config = dict(
    decoder_width=192,
    decoder_fused_qkv=True,
    decoder_bias='all',
    decoder_positions='learned',
)
Rows from block 7 of the text decoder, named by matrix and row number. Rows with one number belong to one attention dimension. Each number is 128 + 24 x the weight over its row's rms, rounded and kept within 0 to 255. All counts start at 0. Numbers have three digits each. After the name is the row's rms in percent of the matrix's.
# q: attention query, key and value (stacked) (decoder.blocks.7.attn.qkv.weight, 576x192, the q third), inputs 0-191
# k: attention query, key and value (stacked) (decoder.blocks.7.attn.qkv.weight, 576x192, the k third), inputs 0-191
q.70 099:132110127150104148130143133160077125094125116171118097149164097108145127113165120102161156143152152127151103147136100117170103122138117131154087109150122143145138123131133103124119108155149180146150137142112087051069127124098119147099137112108141181133115132126086111125118151106144113137094130094133094140155125129109087126133100138124175142132110149151098120178126089122137142149100143144119145114160081163141117104097130164131128121142139123117133085131111129118091147127119175094196122138147182108118124144147125125097114151134160137105139146169172138143117143138171090142
q.71 101:099077111148172158154115147157141140116118086105085119105072152130091103129095146098122142142141097096139100102118149135121181145146121059154107147139162143129156142102145131078139112181121130174132143139120146111076105109136116096155138128095132152143126168130137126081083131126151133147142111092158100155137154143117149140137129141134114124131104148155133163158143113136110164140152120158158144130114143109121118159146146109076125125123157117127180108131094110125152149115120122116155096082131149101131155109120091126153129129129170114113150164140062145123137109147128107099
q.72 100:077132129130103080136143136115122125108088108187147082136134156163134095178141090138092109113147125123118131125117163145093136135118137109121133140143126124112108182159078108183083157165154150103154152101066146148138145124162131141142153118117147150143173106113125142160092145180135133136127147143106109133120149118123122147146122112127123143144102092114148091133124147108149120132154118104114133107131127131131095129108091146088079114130086101129152097092106101131074118092147139114105161118093096110155114137142172096168140141155123141112142134109112107113128125123172168102
q.73 097:120145135139101105132123148109130126128119120168147114088113088161114146115101103115162139117150105117176152139121098145131096111111168118146153099153117141134157116127134123103097091095123139103105080137138140128162102152128191102137122108159115128099114141111162168113128155124126133111131121180088154146100143040138133152137112151116139098156079119069115121126141109158168169118114141129123131153124130162108105070125103141174138133106105091156124135147137117137135143180149114107149154126165148176114133108135108132089138154122112152128137114181133149152133134142095111088
q.74 098:147110104144115138118155083080175126132137142158130156137144099101145147124154154159111107143123154111102118160128118105093126110101152114125135144136095147119154089116135152155114140106094114154118104163138136145131112111141116136079116106120092106147095105132136150100163133155142108128079112123115141144141143136081147115163154128141106139107152149108136130096151119158107158119103104156130193128179140100159122145120155134110155074142108154121152107116154139119085065132095089110126152123135090114173136147149145167175113102146172152179086126122139137130120082103112128158
q.75 101:130151137102176106138131119131143097149150116150202125107139128115156089143120118111162153131138100162108145145124159130138166092131129131142147107135095162190097128127179152135091146091125112121117129120162110125156136128144104149110115104106123136104100119073143128108099111110125117101112171164095092110142108103168077142146124117110096123136094131075139134093138079152150144115158118122107133164122123171145135110173108119143111161131118153139133162112165141139146117157125085101079151108122130158135132161100138122114160116111164120136150183132150103104111101133166134152
q.76 097:125127116128128121129125140100136138162122135119139109128163116096126164131113148166141164119124124123122133128118146102140124161135094128187124145115124122154153115115127149083113139122114089118129137141184104121126105173120130082131107092140116110106127099113160134150117097118162128112096125159165167095119112104122076151103112130164201112109138088111096124109133090177118103112117093115156094141187155137138146176139127183167150131137119116160107172118152176164131112191107142113123129116160101140137098156132100136114105121122093171115143134163113128130122101108107089120
q.77 099:109133145138145145167142103072099144098102127111158091120154088125096110168130137132176121124160138112133144151096141109147145128127133127108112118066110093107123175175111142121120137112107117106137172117119129078069128128151114149119104108160148103129150132100113101178127081122109124133107145132122140095135145169120103093148147168127125135128126141176134142124117162127150188162113131110144105160093150112130089144101111112154125142142106137178101130117121142110118127120137176084117145142113133136101166123153085118113152138137179151087165152127127114127171160132166144111
q.78 097:121086119092110110120177175179109131183149130139125139172122097163134144103114135109118126176135076152104113134135140172153177102134079077141138139133110124169167111097130125136152157139101124117142128128129091130125084117113141115111137144118145172131077143128123155089084163078161113140117136099143105128109172132145141183097132100129133117116104113123128168145158114148107117126086075144116131123179125127118169141139167146114099107133117146139132149128148121161144143159106152100163141121148100116114117127121141149141155135079126151124116125159131106101116103112112127109
q.79 102:130149141124098092136117130136121097107125084148109122125184110180126134092171096106125141129137101133163103102140123135155132130121123131148062152154146180138153122167186094164087127142150130150152133089095097089109137118151153119115173075114144142126099128115156124146110171094128095122135106099150118129129141118149102090144136165135130159108090136148087123125122153127106128155136101113125159123127101118143152114103123101120106098139122123112167108079122113161130129120174147093139130119143136184116100138114139141133104140147180117104101165159146171118166134114167132122
q.80 100:150154099128086090079122128148135128117118106152146140156100162098137107122097118099094117105124149105154160145155146149071103147131129131136143164126089136148102127151143163127138130132135164145081146080143099132128120092103177093159126114148145082083126102107114060132131108146147151130143139148126155108147111108145141146147145158136131124092121143137095116144145129131108136154154128139097103120136121170108094154121098144117125135150116100120133131127128099132123106098112137194182148102111141146076180140115105125139139107171140116172152120139154107150082139140106082089
q.81 097:143120152140069131089110150119130127116134126138132109103142135122142154141104114121106114153104078182109138139117125167127115148137116105147107156143102176099117109151142128143143138114108133171141093164128143097136156093110115138115144142127144124165084160124124109106117088124102196170127138069111137119129118122139177185117125160173165122172147150142109113130109131141118151166111105123121159092123100157161104106090108131110125153116169144121149127113092111151112149133146063113161122126118160091100078147135150146187111131124091128119141149128127126111118090127098107130
q.82 099:104091116119086112108103097138125100118130137152107156105142152140113151104121073181152074189117133157137110114078119109095133136150106145142126122130151108119075152162136152133125157129127136140156106104173118088120167102120169094102121100120107119111095130127141131124182166104125155147131125110152130120173098137105183170161152154135125113152136106119115074138129166110119159103126162118151088134163125102126125106151119086123123130148142150126145153086110151156144106112136118161119123098095134124103090126142161145107071118130145124127134174091121132160145145126128133141
q.83 105:173119143133125124094147121126146088157141125144132133140120101114125160129167137131161167159130135131104145109120149117106084111146112132120108109139127124143109175116173162165147137154163155120140135143160114084087108118135094141107120066114114096096132090143136113141120152149156112147081101100207114126152128152099120163142166113155176135098147102101101154077106119090115114132128140085113166112154141112169121131117141128116114148168136127099166148166135167094134091138133180152110099110119103139116102153143085127138095152134116109104147124145142118149146139137120138097
q.84 105:134145117103095066108134118145112141133145148109126130117133118130107115129113104111111099176121160080104148109186121150118128096125115072089115158147127160152168072088105126149135115071116152134139096156133118137118132124114116141113146148123130144129104122157130122117169131157168178129151113089141150103135119138115168133141090112167139155096109141131131134163150122179078118136102132126118127110137156147170122089139132175144130144119148127159167129110098121169112123092151079134145164154140122128142063126088144124130095141102093147136146148077140142108114096142131121134
q.85 098:093113120145153152120127102136133095115132119157125174141136145103089128140103088120131102155138173135108140108093112112131168157130106146147099168129140104077100110128142173108137097187127154101101116105142103115133100119137083099126083096125111164119176110141129121152092096148139162093148114159146158103123115142147111105140146133125127105134177102125140126087106108094132110117122159106115132145122079115158158158146179155111124133131095115129162148114077150120136168094115124147131116110107111159144128128113153171097109107135114102103160161150116162149138164100161146170
q.86 103:127137088142084133120109107094146126147087172175101120156144108130169101114125121090124156108124117124133102151136125136156126115159154101118112114121068187042134094144193142168112088061133122123148087161145091162106118140165132170102102145119127119158114151118138165115120109123117113066137128117118160152101132115123128117082140138112162137107117162102124152085136124146186123156123144146145141117120106128159125121122104160121121135139144126157132106157132108123153156123115089083145130120156139112124143115127129115118103142117126109134124159165122126160133134125106122145
q.87 098:142136121114131148127132146142127136075149107132137068100121162122145095109137142132107177117180130146183114134149132146098140104090162115127133171145163123166139119134105103160141119144137158115144156097131116111112156149122100156119148102124124115120146125092134112145137139139120141134110111104139120133153109132140154101149180160139122123118126180093103124099096138200117110123101109093116125101106154147129100092103077120105076102101128142076102076117159115137123124133130139130121093130149156134174175149135155128126142116133072147144089103107155101125153174151104101100
q.88 091:146143158125130117124124128134134112135109150141171129114121094089121146136176102119124130115093116121190103100040126114121092110093114127167125162150160154111152112190111144135164138132122164107146127163131142086112128129101130114182147143136117065154085129164117178146097122153138157127154093119117191104131114108135116103171122127122131138151147135137138121146110139139142089127106132105147106108138100112121110134111119127120090142182145150150146110131147108095096129107107144091099134174122107141099118102099132129101128124163109146108133116165137165145111116151132080106
q.89 099:121109150141154140101177113141115143163125108114148114140149121156153132154147135083113119133141114169085122157129125117131127164137108120151131148147081101089105129141205126164146160134103106113132153123073087095163139138148102103143067113144133146165110083085105140101105105144152118135143154103129077157124148101163109126108089125100157133126134128142152154131123074096097119134137158170138157100167137144130151148100139119127151093111141125134151145178138134108125139125138104113139125136155102117160129136114132132137115103081117093124093161172159120066117129135133125120
q.90 103:101156133126138134067123114146149089151120110103170134160115137160137092121060128161087133132142125155095148126114123096134144140136134144150187069113110161129127149127111135118155142109110098157149154122140114145147093066124169099107083127164169120124110145140132134100161148127120106124152172123104146185114119145145113110112118143138120122128116094147095101155122053116107145102159145155124128135153109112119138140127128126153153137141138123157134174163112136092137096108155133151099132121104127172113130101116096152103123104082146155165102146123164139127082106129115132141
q.91 110:151099161120083187188131110112107127149152123149072121122098150145142133133085140176132099126118153104105152116147089132180137110133131121142125139145136101116149127129098095066090095151135146122128163128150106148149147126151114138181143122117147163154162163127104126126152104119136130166139136084149132136087121169124146159145108102111110130128128139122142071135132171147118143089112131169123119105115105109154139125129189144134127108131112133092118100167114158139139141141123117121113124104090155095160126162153157107146100095127096137114136114094059115169127140122112125136
q.92 100:093086131144140090109122127122161137141136080155117147119103114122142103131130161097125141164118183098144107174138124091120125103107111131182131089124120165125109126132129109145089132140106110144139115148096097146132118096147129104116106134143104150146162106121119087154103121101103102173111139118136088183112116073101093132108081128107145122132136153126107120127127110157108166102116123185155112087168167127120151147170121158163138111158144142138152139173141146183122100102089130136141147117163124151144130114107136159136096111114150146175105167148138177112121106130117104126
q.93 101:130122118170142150130133125111090130140112086087109109110185146144140155143128119141115165120137090167093121136145153137153152133140175099175062165153147145129101143158166111142112159191135133152131128142150130136106151089078116119104145091145132122152113112145133121143142135124087118154120124132106089150121108114127128109104168152154137122126123124107181113089122134131154103100111159119141145074128143111108138119111089113113158130161149173087140083089128141108111143100119084152162132087138123130126111114131091126105116091131123154134120185121132101164101151142123093107
q.94 104:123145112138116115120145122172104126099099158095143111163162108118172120129157115116099141169125116159122133106128124100105130200122098180126115136103131090078151105161111122097143148125148116152153121109127143072082150120107135089137129142151143148154078157156106179125133183146131102120125102133144150097139137108139122134142129156098132156159139127116137121129155112117118141134165120080111102109138108136128123159128169083105159118130116141128167096090060151134127098131117130108111134152131131107172132115111134167068138119150139102108130160151110181105146152116136117155
q.95 097:106116131146098123134150103096112134133113041148161135118086116132178100125168160145126111040137123122133113121126109078127140137143145116151134123108134128089113157162143176122123125173129140123151174155130129119153129143140135145100155135110078086133121111140095138138132129164140094133084128168120120143082106141106151093091148170079136091173131146138129158093130133119120094138088147159117145130094114125121104149104153129127123092113127130160117108128127132105122129126158152106141141131142131138108156128156153131129132142174168096153130125155104108167178124156116140102
q.96 096:120111135130112165101116132109127122149131168110133143122150083095131156121103118111140074133143120122107134140094101097162116110126097099157082151094129088125151128130083110104132122092092126157124128131131100132138073133100121120184072137107112155146121124104141129127120112155153133112113090077176150095130125126074111103110135147164180150170162112112126142148143071135143107136126135097152128092141142104162130143128164129147131104165109145128152151110125163125165148173149169130113108108165103134168094139111118161158115121142103142109113099142153133101171135097145139153
q.97 104:139173183135138103143158099144144116182109116131103106113146161127106103116121113116136175111113088136136176148130132143099092137140122121098158099131118146117118182130162155171104162103100137143113131096148135147114132090138104138086127174146125111138093127147122131106160170103096142080124107171133083102079093113136123140063121119139117156103102124093125143099137107159146111117126137170090147141115131131110123114137113137181129149118131131128133118141141144152122128126109111143143140157142122136175153095140134143100158137096144148127143159112133125188081063138101147132
q.98 100:153165126112127158130176146179119106154147123118133096138143155145168139127156140098139129099164098135145142109113126158112123154148150101119133122185103104104123095142145150128159132172145099124117121129071127127118137111121107159076096150144133129114120117127135100158118083143154098149133108112171119119164145148137094134101130124123127090101057150124073100121092099144109133118093105159129128131100115135129153135117178162147159133153086107106165172155109113159100130119142147121160146130086143108166125142098150127135120116130100151159103104137069137112147111149089147157
q.99 100:114153196148111143151109107112135150102112141127113133182108115127122136134130112158166156150144121091107156094143109165164136116107135086110077124120140172104162122130130095123104111135114189154149099138164065141128159134147131111127130120127124146098187136128118111135069087093135152142156127126137140168072152133129125101153146117175149144101128095139129119101101087111132126129088129131143164075123098114142135170089117132129130106147098144128110147142131115081114156096123115140117138144140126148153113123098124140102123122117088115131178125123142099172118146159101101124
q.100 108:140129105130131122129123136119127141138096091104126094126144161148119143128147137074119099085153141130179097081137106113118109130124156137161123137104152111110168122177120124134115081139161155123148135113133142145142141134112155122155133105092149127135115129108109128119177148140080097105088139073149120135156067170105118115147153100096120139126148179134124146137133189148090144173131126116137092119065109145148119108107113149121138109084141083105123077104131140140113141105145176126140144144130139095140143123171136121117151112162161131183154127097119146156163106144168138126
q.101 094:158162107152116181113152152115098149110095133136170152119106088090200108146129112094134120105110137157092106150123116154162129122096130080131097137143092112126167110184166128147108121123129089129176145148094087135099124140142114144146133104113129181111088150142125134117088093123140092131128145154168117137136164118126095127144139155129169124162110127111130125158098116138130130106133080133098166121121121154140108126109139089148146149166129127111148106101116110108113110170096151121123102157123131079130119153110166110132127144147126130092123133185103123126145176110099121095
q.102 095:155148155112148160110102145161148162120168175152109117150126119096145121133119138133132116103140102111114141179112143138063137165113095120098114127097080156070096094114122123136126107140159110156097169145111127110109153100110124124148124108128156107100133128121166139143153101169142123115178137117113177113087121117102140101179152122149167156118117106116106110121134130160145119145137157148119148103144087081111149149142168126109137105152071155111150131084131119115143132164135139129141080114118148090157080146144155136128093111126108089121131121124160100128139165159159136127
q.103 092:105137094135103145190077098124126121117107161184118081106107153142105127134126117137172145127085136134150098144131170109109132093101132130128118151157155118101104129127151138104077131161123172134137132141133144133164105142139145149149189121173119138110181175132141129099132123161120120141129154102083107101129139144117120171121179108099100120105134117125124119094163146153103118127131114136102149123109118075097135079061082166127100108096131143149138121124150121096096120122147081098104136155146156117138123132133163136115126132159126115126126168147100127142155106134147121132
q.104 095:106149164186150132139107083133132074109044097136132124082109110115118154137145126139153101134148138142125129099141150069140153094095147119157134160136156122114151106152186114131169130123109156137156138099148105141106087085153097112122124118116142129112141115136135120164141114072105134131105111153177137158125143119133123122114115182105120095120167123121131160121125131140141152116111136133134187106140074134133113132108145147130136149132115131122107136173143148096130160086142109145089147115135150166141169151124136131095130138120095184117097122150157125165135118127111090129
q.105 101:118129140143147105073096136135142160133170130155133135110152112189101099123120141164118133136140147143183156121118145150128139107108109118107161131109131087173103103112128101160120116117133082146091120131106149173117148099122114126138137160124102129142109084148100135065101149078124124158112128158136132120084154129152096112158100140149138102159126122107126113153153136141167148136111082130132115140135112127101101147151173147093121169122162136112159059148134149102122103120100159104155105118150131134138131159162139124107135196111137107140167132144155099084126087104120121129
k.70 100:078119103125128110117155144138124109150142121107105140138117147161086115114105151114149093110149159138156115147181119116137105140158153133074153164137100153142139107121121118109125146189124141149113143110122160143100115087121153152133159125097124117114095130150126109140121164107151103064127131170103148100124143078138105081102129166095099117156141126130137128106166161169153130102124121152115085146148158090094177096146161145138139124108122123114166134122156126152147101161155131113126115177121145075095102113125145147134138175113165107128105130118110150150108099074113146133
k.71 103:099141072104094116144139124102093115145135180111130097096139104127158134155136133101098138157077141106149073151121153126191110137130112152133126138140127162134127095155098123106102099121143069139129134159109117152117153133104142144155207120137158128159082142124139112174130179141094107152137113117126155105106107134102123107142121117091133157142122137089097144134147169115115158112134133108109144137143104113088094129157117134129123151094156116115159098141094138125138081119113160108136138164139142122113131110090153121137159146177171124095164132101082147120125126147144145125
k.72 099:145146133161108104121121184115154135117074134116060113117179122115142121118150151177111128161128107144170136123114130121125136127117158088148133140108125109105161162090098127103144132114167196083161141128133152123155173123144163141119177127146095094133130130118151140112122132116160159121122168137144165146118169135117155111143114097139145117149166119105116130163111161145126148069109129166161135118102141106079110133114123123105159086144119114115111111128118091089117109103064099127120125118127130129098119149156081105145114139101120106116161134137104137121109163133096129097
k.73 096:163133176133138126106096110132113139116145144190153105142140083090127136123120164176143140166138155125062120157123071117120102125143121167122175110136157137146132129101111112150162153095122104148104135096096142093142173158117109124078112144129122113116157155108121119105139098126122135092105106126081114122152099122101122122080140131150167110132123116147109140098134133149137096127114163121143163106103162073099128107146119107173105142133180102161107153158136120123127151169159171186106114110131130119111162149127133183139135137113135143107126140143155126130149124107115126104
k.74 102:088157149168127126112130072112133093106148123080099130144107163148126114144137090142106139117109111121110129117125114117102104129143135117127104133097112108093117157155143118172135169125165100180126173153142112144092096104139121129146075109123135113147140108092141158138152123087165139106135125132170104127164177180148101156103121103112129083146093151120122163128128143130133121140115122139130099157143143164140157075089110108168136160119121098111122157163137142146122125189121118159122161163123124103111108110139117138137143095111086134133111166099120086157165157119172135128
k.75 100:171109162146112147180152127110130098151155128150167134118111152133111179120140114110135171160191057142069163118139090085159121143153113123153150111153129157172156144114133128167131144115136137099135138111139108084143152144127116104091134130146177108089142145110121164096116131091127133112109105127090145145152126135136123160118174098107138115114089136126134130097117130134119096113107128109112156148170134137133116085116146101150148109149106156133101127127108125141135171134130151137118099118119126132113145131160082121127091090060115112139116153140180174103124120132130148120
k.76 098:176142142094140143127178109117157140098135125122160109100122106143095103106078121141136133110170131134062151102123130127122132121142108141125092145103104105119113133147118138159141153076104119172098144142145157113079123117075127160107112111128166156112135168120085132082137119104158165097096153123111120096159153133136133105117157119151128142129103121153148135147126083108153097133123148128134162150118104141153191099137160094134140154123116110167131146116125107163157142126154156131118151137102125150079113116153126140116129097100118122112123176161179093132093091133161136165
k.77 097:125147118169106109119119120124146185121115107144147128128126120151090144076148151156119120144128145107167111116123126129116126106129154094141144149150132142134154127106104162159114105122133154109101145095085119086158132113131161146116172130144087120141100111129122149132120088128103101149121153130109139111138136117115098094143150157184121174119142142123181158115119154109113076112123125116107120107164103129097110117144134096117136135182129156137132071106075156125088111115117158108139073113109165105108153128172117068094184174172161144120121107144097134115158136130127140145
k.78 096:134126137115141135117176105135148090118149144099147106086132176124125115150151078110142125099161082134085170134141190114108153167151090139119123141178086132137110118169082150138134179136139147138106167159122189138081139152080088146140132105131173129110134147107097121098134155115159135136150141122123121126118126082145096147126126099122131104142113123147107097126124108133107125152110163154137136152127104103118155100143110130123127164086122113128137133117114095163140101126131141119064166134136114128120142123107125153160122140062119117127136179112147112161113109104156128149
k.79 105:101120127107163138125128172149114146131134162107122083108126130138101105153112129124136071156098110124154109148134093109118140137102099118147167197131154093169126178133147143101163141171154082159119162144134169106146128145105116185132150129142093125139086151142135132124141150088131107131113113164133114128127163140102115133120116153106103135162123118118148098118143164158117139082094112176118121132112123068126149126107152161112152063106146139103140097103129157139152104163118105141115107117122146102130145123153139137099151122138133124106122101111088196106144142103140103103
k.80 100:104088099114100117123115129103105146137109164126127135108137172097086152139137133101135104114074144146163105102135119144150094142139135154118147149152085122137145121132126125086128056131123140110149098089154103103200136123079170121139147165104142135135144117104142157139149105182115147084125150149123130165111159130129144136138123171119144109141106160118131117146131152141119131104116138114115091100101144073202102126121155118082139130148117153161138128141141132075165127116129099118141118133120125111122158113158156108126173140165123165093109115090145149115146104109151140157
k.81 096:145132113142185133146109125147106136106124083139124142165149167125118145118163131096085119142128085135086127110165101060107138175131155107092157085119116132152183157043151132130117121153115128137095131128122116123164149132121118115105155113130117139126114107187103123118113135103118090141128138147137122112134146136093182139110135203111116074120119137123160132158153157152115148146134112141092126127115126114110146111147120112122119097099113142126132134105141147118129177107157095150150188136111082110119118121138079089140143136148108113166124132139121138147140157120134147145
k.82 099:147108117106170083137113152160112124138143129160136129189121124142138119181111106134103124117063135169132078132145124135092095133142115098129140106128154131130123170121131138174095106183150101099089135094132137125147138095078158102164117131155118118095142147167127079120094139143109106120165142146146144172118099142145131133147086170135111126134120119116143091125107197126134124106141118140142088130113105113165139129136120139092104103133123106123115134124167145147134084139147118112120131132135076117099099152117081127168118132138139116159135121153141159167091167088137144147
k.83 107:106145118099169139125106155154147096092132127102118128097059140147118115123124114134125126089151096136111133093149086148122128114131143101113147113059121099073157146119133152160123098142126156141108134145143140176127164156100142131160136123125137075109148121106115124154155107142171146107125127193136137158109119137128159113131107142165119111131098109107113130130108133093124113134116097157177092158128101109120152151179126130083102169157093078167101182144141124116141126135148122184101185121122123128126117119123078132130131103130098154146127136129135119171113115142136118132
k.84 105:140137089118142116099111146124095159095128118146096146105157109129135112129137123089122142114118093143097130187135085134122121105133152098124113083139120120169136142103143147072114104107125066117093158111132128124131163124121114147120145151126120132141141133122119087143142118097109094140133129162100077093162118144108177132105136102134118096124081125126144142138103123168140107113177190138159119162182163126147119112102181167125111119098144113136166133077137155126106168146145104147158172128153133118136127066141149129095164146137124134147159113176145139123137144136110138114
k.85 099:137110120100110112131113183154136097095157128160114147173112085113156095131118114129137103088142143109177096117151120141129088139101149119110098117102105113090127136134109146138134103145181148132119111150145159136120154120135174113123166143165097087150136132137082164119100155119152147105108152144156164165137158130129107144124102110156125102118117158114144116154133133111121084096109126186155117144105155146143124138124120096117167115113163131092117139158147154115093094126154140127173136118169114110084144117090110142128064122149130145172106158133100101128093085102116153139
k.86 102:127127125122115162118086124153128158107099126115107115126137169119152161095163110145133129141123110091148164117119076136144165128145158113151143145126111121136099140094150088138129133122153119163166126070117151156134118112176135137111088149120130174112126116102130154127143155087120081101075143136124110140143115158128214123108150113109174143105117136098109140123184135143164110139104110137142138168139172150129151130130144112147114072127093145152110122104114141158121113097063105121168121081109133114134127172133105118146128171100108139120131122152106115129159117141106097103
k.87 098:130146108121098144110120167124122135093140108072125160101163118129109145118160157128124082136110136169147141089130148159134106133129159146126131109111154145144162118129133150103105128139140144140098094118130107133176102117178094144130119116126130132121153124113128106134146092165103117173183116101120146104109094132110085073139152167150101134152170110154146059105115114174116160153141140113115123116095107130143123150147161093109162125108143114138119119094103116119156107122083121126156160145136143114170104141140149140126122094195091130110133077102146133134158120143097079145
k.88 092:116103130146165140085113167168158139146142113135120168143108125124149078135131122133115082104106103058137117100112102092090087139122126161132187105114101135097120145132144126124106136123125089143143116138151105125133131106134138128139130126125096104109163148145107154089149122154103080105134137162076144143147150126162102161149114156103092161155126149116124121132107148115115122086126170157088118113098105116136141167123093112130138136150136135104091121119120193150140165152133124148112138127114139109156141157121143118057132130194103138127128144106150155089144146163140092114
k.89 099:105092125128128128101153078115146151164124132104139143122113121150108157085100111125114123118184109142093182093180111102149164150132117105101098163110082085116164113100095124143151136112143156131126131162138155111117128122132110142102074132106137160130144139169130141118116146098151134109140128120120134170128153106130191137121114098122105073117121146149140142120148102116113134188129119167157160124159134141132164103128135088138143123104152126100139136141151158121148157131138149143116138098114116159112131107126096104132138096063113106170102137161148078132104077162135145116
k.90 100:115118144101133123127165067110125133137102151168136099128132149180153159137111123105109144141114144147114103125156116142136127113161132097136086140163097119146099126137106071156149121144146142076149136113142108140143159124095120146099134141125144158134123123156140128145144116160079127125098127092135080168117103127180155158140127104084126130086084117098125126105066153124138140124095149093150164119168133155132128086122127146138142113144115137148157122149145128087125151168181143101084121160120139148134145107114129096131082131088128174137091164103115104149081138137125145145
k.91 107:151163124120106149145113125128119170160129093129121134152115100106143070094140158133142143125098123143128095156105192121129062117118138079148133121121177155107179130083136112120093129112128145107139113124129109140092124125128111117135170106132084130137145142174107089144066117080138163135164077107140125095148161137098109125132153136120143184122128124140128132143125159138142156167146090128154134151075144117132141124122083114157155110136154106106143151155136126134075121116137154145156139139186078121128109125079123164133137131130123112119136091156121115150124139112144126128
k.92 099:117140119140146131122129106108136136112102112136154153146147131146134121092092116123116124147127125164066182177123083156166154126093102129143123135122080104171114159143107140124210090134154136125138155127118158076150138112081134150146130132145145133160143160152135098137118129096103147116116122073137072135128115131116125143136111111117129134117143133134125150151143123093110161143093157101131181119148145110160165101143122131136101049139123106146137138157161140134154160137112128141148109148148121132096138123130133164131117130077106148103134097168140103159085120140096123077
k.93 107:160135137093139109112129145163119084152097128141114138125133115106149163117154101161109127160135123136112168108110099114148130145102156102108131096081126094123182121152109112088113158137149157089132149104111096155132120088149132157099141140155148127106139134182134122152145201113112135139134107111153123112067135120151120118149140147146098090164138153130119150115149148152088185120163097141124089112116101142133147115152124125163120130121117112136133125148152118122159156112143127141128112128115068133144149172143128112144118157118102131142075050084125153150107114149104110085
k.94 098:115120121124160117120109152136153119127178145143153108131096111129139094163081112180091106090119142091116069138198121121144095129106129117101128129126146123131154119114099168122118125148144130156145144151120155095141095149142134143113099154144134136122116174161116134063097183154112088144114135106106143125151151133151108122149111181125113128136134115093139123091152130119123105135145081170126101108143109156138137128114112154141108145142123155088156142141144153154099180170158115144099135146145100126164121147147131101137129069133110102140150150129096104079153131083121150108
k.95 096:118095130103145149148086142118134132181093153127092128124122166129105125104126146119116138151115166104138105116120134132165128104177165140106129160140119140112089134150116117138103143144148144112129128142141112121125095132130129077140121113150119140140144134077172147153101111103144134133137114109145115153122142120106103102171139140145136193161202194157131120095163106093130146133130108146115139084109124140124118180141101102156103130130138146131121120149127123150161080112061119133126088094086177116135102141120098117131101154144117118138156105074086133129179123147101128120
k.96 090:130123155109129146059163091152154087172136093137172128153151114149119141100117125148145182118118160084091117121130151113133135097136150109073124118138105129143162136121158096165114136146101144093141155142123156115107092103151145135138159142106150103142139141164123124183118171106126108097132106091117113120098135134126112140116151154173126119155134107180137152126125146119142146130101085103112133104080156155147145189104108116140136159140142163125134146152160110110115142121120127135096136146084141128131111143113130130142121115087107100133123123091165081189091119150101102115
k.97 101:161132097118126136152135137117091125106144134130098115109111150120077143168125087089057140148124117137110136112133081095105157185135151133093127144157136111137084112144083176111108077110153141122085159139143162148145142155111127138101110118147184130125127126127119105117143084138133116143118173168122143113131120131154123149130160147121087091131079175113146108140102134134106166092161130168103125123153138128107126104154149116081144090114130100109120120143115171156132119129139134103125137118128099142097112094123100105084123100148154153153128170130106138109113115139178147102
k.98 103:161111153128146130125120140100137150151107146136099135140150090151142116105120127139127112125091111156082127113115146124135136150126133150135143108135074072079183133150118139084163108107112163153113134197122180158104126137161117155145113140125149119115155128138133126127119117106132119113137161108117096157087143074129137143120106122142147115179111121169111153078133102126122158170138104128139133157103118119138129137130136150113110131111130134123086110137111141147154119166090109081144147078111119099108121137139090164120125173113119147112143166168076091110094118151070154085
k.99 099:116154110087148098125123129121160102131181130106187130133119117093124129136122176170120170098113158117124149125123158158110162110131108151126143153103076111121116141087124153136111194140160109132115124138112160148100107112128131128112183156109108090093103125139142120114132124146105103136121155131076154061130119097120144102109132122125110082128135117110130120132159123135166109137128078160122081160136145168093143170112112143127100176147141147123110108107141129132090123136134146121107171172123120117150129117130130111158135100091163126164173135110134077166124098140132149107
k.100 102:112118117156112139116091131142114123156118106143084159138120154107187112122134118124122105110088132125179103140116124135139099153107131149111097133138153143110145121141124147118130103094108114108089130118149106143116144118150114124151101151138131156107105126122086163121181142180124144134132085116164130101117115153134152141157090170116139140126156142093104120135109104128080137096137139134160149151134158092165091112135144137150116100114094136128148117136122120123144102140097097164160167087115136121173140130123158146120132143164119149136077077155094172112171111113086048177
k.101 095:177115101126138102132140125116127157145108150134145103136117146139138168137098156140158131130137125134116109146110169088075164101166153155119167109150127126113133144135148102120105141153093127099114132126109129105102123111176147132154140141162154103106119180127118122196132139124135125139168111127128097111128117097134099119111128084114154172148104061173086130100160138059136100109147087112099119136110109128124120139100116133138134148124132132121098143195145110132095127138108111145140140149096141161107079136153078185167137111097134106120132141134089132140112126138087135147
k.102 094:123129170096127119113161159125147105105093119129112073170081099162136125109126153126126143146135136132122140172111141117121163137143122104132175131124097129128133104127115062155109181172120109112153158113119157151111124120158133099109130133158149114113130149123136141072123129106131157124134116119113118153078129155153157153116093126163167079129139139094140159086114158140127120104144082133151154125113123179145145143088101117137131169140149114165127120127167070081104133138098101152114128114176130107122133132135102137131122122138098131162103139142136064142098111145089096113
k.103 095:155132125143117126146116124105105138120156095093111140130149148142137109141191141115108123133139108118174078145109160154150130123143157113126148142171156134137117120079175141138120138107160096111142106132136105089163193172139127128102161157144100116125096119068134129082121108145124098179132125183119115114108100137162135080131095151103142135107168146117133129144133112153074153143135132140105136146123123102142106110135124120129110111110117141136116116125134111101136124118121113145131124122160146137139141130145135075161168137173137135152139106125073155057142107072107100178
k.104 100:154133115093139075124127110128124135159170138101149181099117164145152098134149099158169121114138136140102140131133154127119119130144133160067122133126122126142126118113107124113134172105104154110086087154129119145092095145128089181119151128182127159123140105125132130154134156149126071126133146136097108092159122089130139154090125133083116143124109144157144113168174129134113096151127123143096088116152141151123131120156086136118150132096141153105121177116129156152129123105110135119125149154107088104155146136157114105107127097084117131150134127095140085178168135074149107167
k.105 102:151130099140142096170163139157149096143115104178107082095107140175099097150100118157157069125126110118126130140173132104116098104140166087142114110126116126104109163159170167102110115109128160146135124153128104143151118149131164108117085130131117118184143116106125111113123139144134149103125086136133132126151151185110128121141161108071135147122087146092158097067121138116132098120148138108137178069144137145114099130105140149120154114124122100112113168154124117173096138103131148131124106145098131130156143109156118129133137145114129124123149141111135122103155103159117189104